A small masked image model, trained from scratch: muon at rate 0.015, 101725 training examples.
Rows from block 5 of the encoder of a small masked image model, named by matrix and row number. Rows with one number belong to one neuron. Each number is 128 + 24 x the weight over its row's rms, rounded and kept within 0 to 255. All counts start at 0. Numbers have three digits each.
After each neuron's rows are labels from the 100 images, of 14848, where the neuron reaches its highest value: "top examples" is what is common among them; "place" is the part of the image that holds the peak. Only what is clearly more common there than usual is listed. The data: photos with spoken descriptions (Open Images, Localized Narratives).
# fc1: MLP up (encoder.blocks.5.mlp.fc1.weight, 768x128), inputs 0-63
# fc2: MLP down (encoder.blocks.5.mlp.fc2.weight, 128x768, transposed), outputs 0-63

fc1.319:127136131131117118099117081107105127090145105111128117110142145142132145131152114113082114148171135126133142108135140125100082154110132182111120142115193119121127127132118098110129105160079078
fc2.319:139155160122112121114157133125097170112093113111160127095118166115146131135164092128052159126135154111156141128101130156139077107106137164094109143101147139123125123144182125131135137103105107
top examples: text has "wall"; text has "wearing"
place: top centre

fc1.389:118184143152106128113143127103120115093137143092104172115152112146169093134145134114111115155149087152137127135131125131146168125113099139100148124125118115136095084130107101066116139154134114
fc2.389:137097108130113173140127163135134119169133113132136093135091167111103150125125136155130131128101171121116123143116114111102091147135155101124102125142117151100149186130143183167141117069136137
top examples: text has "table"
place: top right

fc1.270:114120138086114180147089141075103154119115172190145120130079136128119128139152116120083150164140155139174146108126144114096103132105107146122154118147127140144146126161108127137180117143129103
fc2.270:138127114143128098121155147187129105120164109073130170149170124140152144095125151131181080141138096134106140152147115141149166127140200148116101115134099096125133111107155119095092095108140147
top examples: text has "people"
place: centre

fc1.229:156057063107182128163135142140160140148143073127120148124119105118098159129079141171143134131117105138075056126137138142148171117114159138131137161103152126093154118123178082102120085104127145
fc2.229:093088116158179164126106160115118117110123165133120156142119137146121076090164113097131144121108093076099116115135099170113151125136104075115114118128132135163162124123102148094127132164130145
top examples: text has "trees"
place: centre; middle left

fc1.322:117152115095107117151113135130159130152139118078158200102142110129163106095140132140157156118138141122129148085138177118167148131098121133112130128163119076105147186119097136152137133152117096
fc2.322:186118147120133150137161107105116107088174152097131074092108132143138106152139121134153104162096100139150160142139133157133092108153116107083137126090104139102127139094112139176157128085142132
top examples: text has "wearing"
place: bottom centre; centre

fc1.414:139093181105117159187105128149105139135120138122123120102144137129159124174164125149110162132136106128139143119124164112146132074152158160111161103138134157117147095116137132125136091121124110
fc2.414:109164051159119105078127131157141120117134117130143133182093123122114142081091130128145077154119155133147115155141089166098125157108133094144088133104138103104108162143151152123112131124151139
top examples: text has "sitting"
place: top centre

fc1.458:157126115171114146106134140097164175116146100145145160116128183149117159153089079122174153150127136162148098155113097109131132130127104179145135111117135119119136154098171130087115108104139102
fc2.458:146057110133161112110140149186149146131136099143102124154133143109130128099114156188130162084098108118099117127164093125077158123146133128147133149142121130117136114125133109125108153116118163
top examples: text has "sky"; text has "trees"; text has "water"
place: centre

fc1.279:122139144097088125105121142130089135140142102102152151139120107141108114113188117119124157104154125107120126141146123137112080141103140128097122118092156110104089147134145074123128153102106116
fc2.279:115115140147152143132111106112120130123094124162115099093122125120143129143118159139125126130105149153122137090111092112110128110136108107160158182139144111145152121134112144138132089160133124
top examples: text has "wearing"
place: top centre

fc1.88:137134116118114108137144143152190118164107098155128125123131097133122165124069140131121170107117110120150105108083142123127126123123153151160132171133128154101126127077173121142102079126149100
fc2.88:135137113086079115120168157115103137111095186092108105138090130154161120139156096096126156117117162128132132099081114117084072173110110130123157103126130159192120139151119146143134116122129110
top examples: text has "road"
place: bottom right

fc1.113:125139125216171112117114098159143109168137081138125129124140145113142177135116133154120142128095121139136108187139161112112127105078151153158148105130138122096129136120180096126124082153156122
fc2.113:140130138158132139143094143132113130080113129122132123121090123130130140132155119088146118133164132124076174117152105107180160182096110133129106121109139128116140171143101124112123126089151143
top examples: text has "trees"; text has "sky"; text has "grass"
place: top left; top centre

fc1.80:111169116113114128160124112069125160154148075090159129122159126148147127141140154136132177119169123154106149117122168118135120132112099140124120124169088103096102164123097117151165107126121091
fc2.80:167103177125114153090130134137113124117087157133103101149091140145129112122107137132134134139111134126129088148156058150152119136153105110133147113091164179154130098150160112121104108098142162
top examples: text has "buildings"
place: top right

fc1.579:104154106126119154105115135099136140134141125139155173141140117146091119140118126141084096103109142167141150132137142097142063136163132126156127112150105106132153130096144125127116119134109100
fc2.579:152104149139190131146154125169101119129122128118064096131127123123147155123121138108169147169131151087145153143121121137099188126112146138097131130103154128141115121143135134113123087118144176
top examples: text has "woman"
place: top centre