config = dict(
    encoder_arch='vit',
    model='masked image model',
    dataset='photos with spoken descriptions (Open Images, Localized Narratives)',
    train_examples=101725,
    image_size=64,
    crop_scale_min=1,
    horizontal_flip=True,
    color_jitter=0.2,
    method='mae',
    mask_ratio=0.75,
    loss='mse',
    encoder_norm='layernorm',
    encoder_norm_position='pre',
    encoder_activation='silu',
    encoder_mlp_ratio=6,
    encoder_head_dim=16,
    encoder_fused_qkv=True,
    encoder_bias='none',
    encoder_qk_norm=False,
    encoder_parallel_block=False,
    encoder_inner_norm=False,
    encoder_drop_path=0.1,
    encoder_patch_size=[4, 4],
    encoder_layers=10,
    encoder_width=128,
    encoder_positions='sincos',
    decoder_width=256,
    norm_pix_loss=False,
    decoder_layers=2,
    init='torch_default',
    residual_init='zero_last',
    optimizer='muon',
    muon_scale='original',
    lr=0.015,
    momentum=0.85,
    nesterov=True,
    orthogonalizer='newton_schulz_5',
    adamw_lr_other_params=0.00079,
    grad_clip=0.5,
    steps=10200,
    batch_size=256,
    epochs=25.7,
    lr_schedule='cosine',
    final_lr_fraction=0.05,
    warmup_steps=510,
    weight_decay=0.06,
    adamw_weight_decay_other_params=0,
)
Rows from block 6 of the encoder of a small masked image model, named by matrix and row number. Rows with one number belong to one neuron. Each number is 200 + 40 x the weight over its row's rms, rounded and kept within 0 to 999. All counts start at 0. After the name is the row's rms in percent of the matrix's.
After each neuron's rows are labels from the 100 images, of 14848, where the neuron reaches its highest value: "strongest on" is what is common among them; "patch colour" is the nearest of a few named colours to the mean colour under the peak. Only what is clearly more common there than usual is listed. The data: photos with spoken descriptions (Open Images, Localized Narratives). In brackets: how many of the 100.
# fc1: MLP up (encoder.blocks.6.mlp.fc1.weight, 768x128), inputs 64-127
# fc2: MLP down (encoder.blocks.6.mlp.fc2.weight, 128x768, transposed), outputs 64-127

fc1.194,010,96,145,216,240,191,213,174,110,204,162,184,197,167,230,245,212,226,244,208,170,220,210,256,182,233,161,228,160,234,246,153,109,220,236,220,167,250,194,180,231,179,177,237,165,276,209,235,235,137,206,238,166,177,188,146,275,198,306,209,241,229,199,144,224
fc2.194,016,286,248,168,146,222,194,205,268,204,254,209,217,238,156,226,199,195,222,205,233,160,159,133,189,181,220,189,238,126,100,271,289,182,152,205,247,167,184,293,152,217,203,224,206,117,210,164,222,248,207,158,223,243,228,218,168,171,132,192,158,190,206,240,204
strongest on: text has "which" (25)
patch colour: white (38)

fc1.164,009,127,153,256,125,194,262,137,156,196,87,180,210,243,221,201,201,252,248,218,211,258,229,228,111,188,264,217,252,206,256,203,211,199,232,230,182,194,218,256,251,224,257,167,180,147,272,228,244,211,161,216,183,222,181,255,195,175,269,203,203,255,192,192,209
fc2.164,014,236,238,132,254,246,187,209,216,232,266,214,191,173,204,264,149,194,196,251,173,136,180,161,272,253,168,214,208,205,159,115,159,187,182,190,223,310,163,216,190,226,161,253,211,205,116,201,183,209,233,196,223,164,178,140,217,227,195,216,178,144,161,199,181
strongest on: text has "sky" (60)
patch colour: white (59)

fc1.268,008,185,261,96,237,202,190,270,154,124,244,160,168,151,200,157,203,222,195,224,192,197,223,229,244,192,139,246,178,255,201,198,208,215,168,77,236,181,171,87,180,225,199,211,196,223,180,195,137,189,170,153,129,202,214,218,177,253,231,191,244,172,157,186,206
fc2.268,013,201,140,306,177,178,165,186,206,257,201,204,231,194,165,188,189,131,204,202,206,205,191,217,130,186,182,212,218,151,209,283,167,201,233,293,166,143,224,274,180,102,172,205,139,192,227,165,209,199,233,206,248,191,218,194,174,191,156,212,168,269,225,246,188
strongest on: text has "holding" (37)
patch colour: pink (34)

fc1.292,198,207,266,178,182,209,115,195,191,254,146,180,182,179,271,233,196,259,250,156,198,174,179,232,167,211,243,251,211,174,230,183,237,165,160,209,128,164,142,185,237,232,201,239,183,203,302,190,209,238,179,237,269,181,171,142,217,174,133,160,170,225,186,207,206
fc2.292,224,174,209,247,225,250,183,179,184,117,232,253,238,205,221,239,196,243,216,185,190,321,163,175,185,146,160,176,185,185,257,219,203,215,268,181,151,179,187,168,181,116,281,190,175,141,193,181,249,141,181,231,153,156,215,246,205,195,211,213,237,253,207,201,200
strongest on: text has "people" (47)
patch colour: grey (64)

fc1.669,219,218,207,246,256,124,286,207,230,130,199,265,171,150,219,196,220,208,274,209,199,209,153,155,147,151,196,150,242,206,238,179,155,172,255,218,199,210,229,214,146,202,227,126,165,152,222,144,166,155,127,277,207,173,179,186,260,125,143,255,254,157,153,289,227
fc2.669,231,245,139,176,174,166,194,139,210,197,161,215,145,229,179,298,238,188,178,183,264,165,185,177,227,239,154,148,199,205,152,297,219,171,132,235,195,244,227,180,150,185,237,197,165,190,257,188,256,258,172,232,243,141,166,165,225,252,175,246,258,153,246,213,309
strongest on: text has "wall" (43)
patch colour: pink (32)

fc1.2,012,203,201,192,141,210,247,218,222,199,103,247,232,284,204,173,227,238,230,189,199,228,301,151,160,124,219,197,270,192,195,195,240,158,221,210,194,149,264,197,170,218,274,170,152,92,240,183,200,178,146,125,192,198,199,331,197,163,225,202,208,217,143,154,222
fc2.2,021,152,196,239,247,192,182,195,184,203,247,160,163,122,204,214,118,156,139,252,184,192,160,224,195,233,182,215,203,230,239,204,121,202,229,201,188,229,147,203,217,191,175,216,178,258,170,216,200,176,283,272,224,178,198,92,193,259,179,217,147,213,181,249,185
strongest on: text has "sky" (49)
patch colour: white (47)

fc1.679,010,175,168,209,166,178,260,220,121,187,119,211,251,265,199,185,199,238,278,219,205,252,261,226,153,143,275,254,294,191,189,162,251,169,237,160,165,172,248,224,150,200,266,193,193,160,255,203,222,171,98,155,181,209,237,289,200,160,255,173,222,198,137,168,192
fc2.679,017,212,228,208,244,218,164,174,272,236,262,175,143,157,241,210,154,178,128,256,167,135,184,150,227,227,159,188,163,201,195,234,134,209,177,195,268,223,144,198,225,218,171,237,141,198,162,174,178,218,304,247,222,193,184,88,206,259,158,234,145,232,180,241,212
strongest on: text has "sky" (49)
patch colour: white (49); pink (25)

fc1.320,008,161,182,247,202,165,235,194,120,215,155,227,189,241,189,167,257,239,274,183,204,246,254,173,149,185,240,222,268,181,222,194,233,211,220,235,193,195,216,219,199,204,241,216,172,200,235,197,235,168,143,172,178,207,185,203,225,141,290,211,214,206,215,122,208
fc2.320,013,216,189,162,239,215,184,170,276,169,250,161,201,154,208,260,112,178,184,255,180,157,172,187,218,242,148,174,179,211,164,248,148,193,194,166,267,212,161,225,197,196,171,196,191,181,182,196,178,227,262,225,209,178,204,154,198,253,132,253,149,233,147,253,198
strongest on: text has "sky" (55)
patch colour: white (50)

fc1.630,008,100,127,229,176,232,204,159,184,185,160,130,215,159,174,190,192,235,145,239,182,198,123,212,156,196,154,172,160,197,256,195,130,183,206,255,199,216,158,213,282,191,246,206,198,252,221,256,240,277,269,227,213,194,123,160,240,187,268,246,211,258,230,167,247
fc2.630,012,281,280,123,204,257,238,213,140,219,221,241,210,251,237,246,243,193,257,184,235,230,238,188,221,256,215,231,231,210,151,138,264,196,205,179,165,287,164,234,157,212,137,217,257,151,145,203,205,197,100,185,215,194,229,253,213,193,200,220,210,98,183,205,165
strongest on: text has "trees" (55); text has "sky" (51)
patch colour: white (40)

fc1.280,015,249,172,212,144,183,231,242,183,232,124,259,240,260,193,185,249,223,293,175,192,230,270,159,172,175,233,182,259,182,175,175,244,171,221,248,174,196,267,202,165,172,262,223,186,117,202,165,214,124,157,128,223,205,222,326,208,162,176,199,217,175,152,134,221
fc2.280,026,127,212,222,257,183,176,186,262,159,269,168,157,165,179,209,136,164,109,234,183,170,180,191,178,202,181,189,214,235,223,254,128,217,216,163,258,178,162,206,182,216,211,192,166,251,239,229,168,217,268,250,184,222,186,55,206,229,185,207,150,238,195,217,192
strongest on: text has "sky" (49)
patch colour: white (42)

fc1.312,282,252,189,240,198,173,181,77,207,225,139,214,231,151,142,215,276,219,233,162,173,190,212,174,253,247,217,213,216,274,282,238,174,160,196,193,150,192,236,195,208,193,200,159,208,204,205,188,224,218,220,120,210,247,200,180,223,183,235,182,200,260,215,198,191
fc2.312,320,194,196,237,213,182,125,218,189,212,174,199,265,237,145,151,155,193,221,157,159,208,216,266,213,121,189,189,167,178,210,201,177,266,144,231,233,190,266,281,183,214,191,217,236,177,142,130,204,156,222,196,174,245,173,210,172,192,257,208,224,254,297,250,124
strongest on: text has "trees" (98); text has "sky" (78); text has "grass" (33); text has "plants" (26)
patch colour: brown (71)

fc1.579,262,162,217,179,244,135,220,190,220,214,195,137,264,147,187,260,193,263,116,262,187,238,212,179,246,164,241,182,203,169,178,190,245,188,192,181,131,197,161,244,209,222,166,194,201,175,240,229,261,141,249,165,163,212,216,219,128,190,178,273,178,123,214,151,171
fc2.579,260,217,148,265,274,178,206,135,194,225,234,151,250,209,203,254,213,240,143,152,231,208,255,157,147,218,213,180,157,182,171,181,241,181,130,176,219,148,192,241,192,202,269,306,162,161,150,161,232,246,164,225,164,190,258,225,192,185,243,245,202,183,234,159,199
strongest on: text has "wall" (47); text has "holding" (41); text has "man" (36); text has "wearing" (34)
patch colour: grey (63)

fc1.463,022,212,193,173,279,214,146,212,230,204,260,161,191,134,163,254,165,155,140,217,177,161,89,226,255,246,138,202,126,215,192,202,120,225,190,177,196,251,130,181,209,188,144,201,217,303,187,240,189,219,252,242,200,172,196,84,197,219,151,215,182,173,235,234,184
fc2.463,038,250,231,201,130,187,222,207,181,183,166,225,213,262,228,140,281,248,249,154,253,256,251,218,186,163,249,188,200,170,168,186,306,208,182,196,179,153,258,181,186,191,223,183,215,132,210,162,230,199,135,149,210,231,218,302,205,167,226,165,256,183,228,161,241
strongest on: text has "black" (27)
patch colour: grey (80)

fc1.101,014,202,160,238,150,196,265,201,265,198,87,237,226,324,210,213,187,238,203,159,207,235,274,188,148,143,231,227,266,216,169,195,235,189,246,248,187,136,277,209,188,208,252,171,154,128,274,162,223,169,144,164,200,219,206,318,211,135,207,209,190,223,148,137,214
fc2.101,022,156,232,200,237,201,199,200,166,190,292,172,190,146,202,211,141,196,159,266,186,175,158,210,230,247,204,183,231,196,236,142,119,191,181,167,207,258,134,199,249,233,198,204,191,209,116,224,185,167,278,244,194,200,165,83,205,284,204,219,173,181,171,271,210
strongest on: text has "sky" (54)
patch colour: white (33)

fc1.446,246,222,181,202,239,193,274,176,256,227,152,238,156,180,151,185,209,199,165,242,174,184,98,213,141,106,252,212,191,254,229,243,254,184,185,252,239,179,255,199,175,231,228,221,111,186,165,271,211,183,215,150,106,233,173,191,226,182,190,208,257,175,113,241,249
fc2.446,240,174,216,225,202,175,226,238,209,191,171,236,229,193,201,164,219,161,168,241,239,225,191,198,238,197,178,144,213,186,131,186,168,222,236,223,245,217,180,261,248,187,268,248,164,230,133,236,185,185,189,243,145,230,200,259,187,173,169,117,225,258,217,208,169
strongest on: text has "sky" (50)
patch colour: pink (29)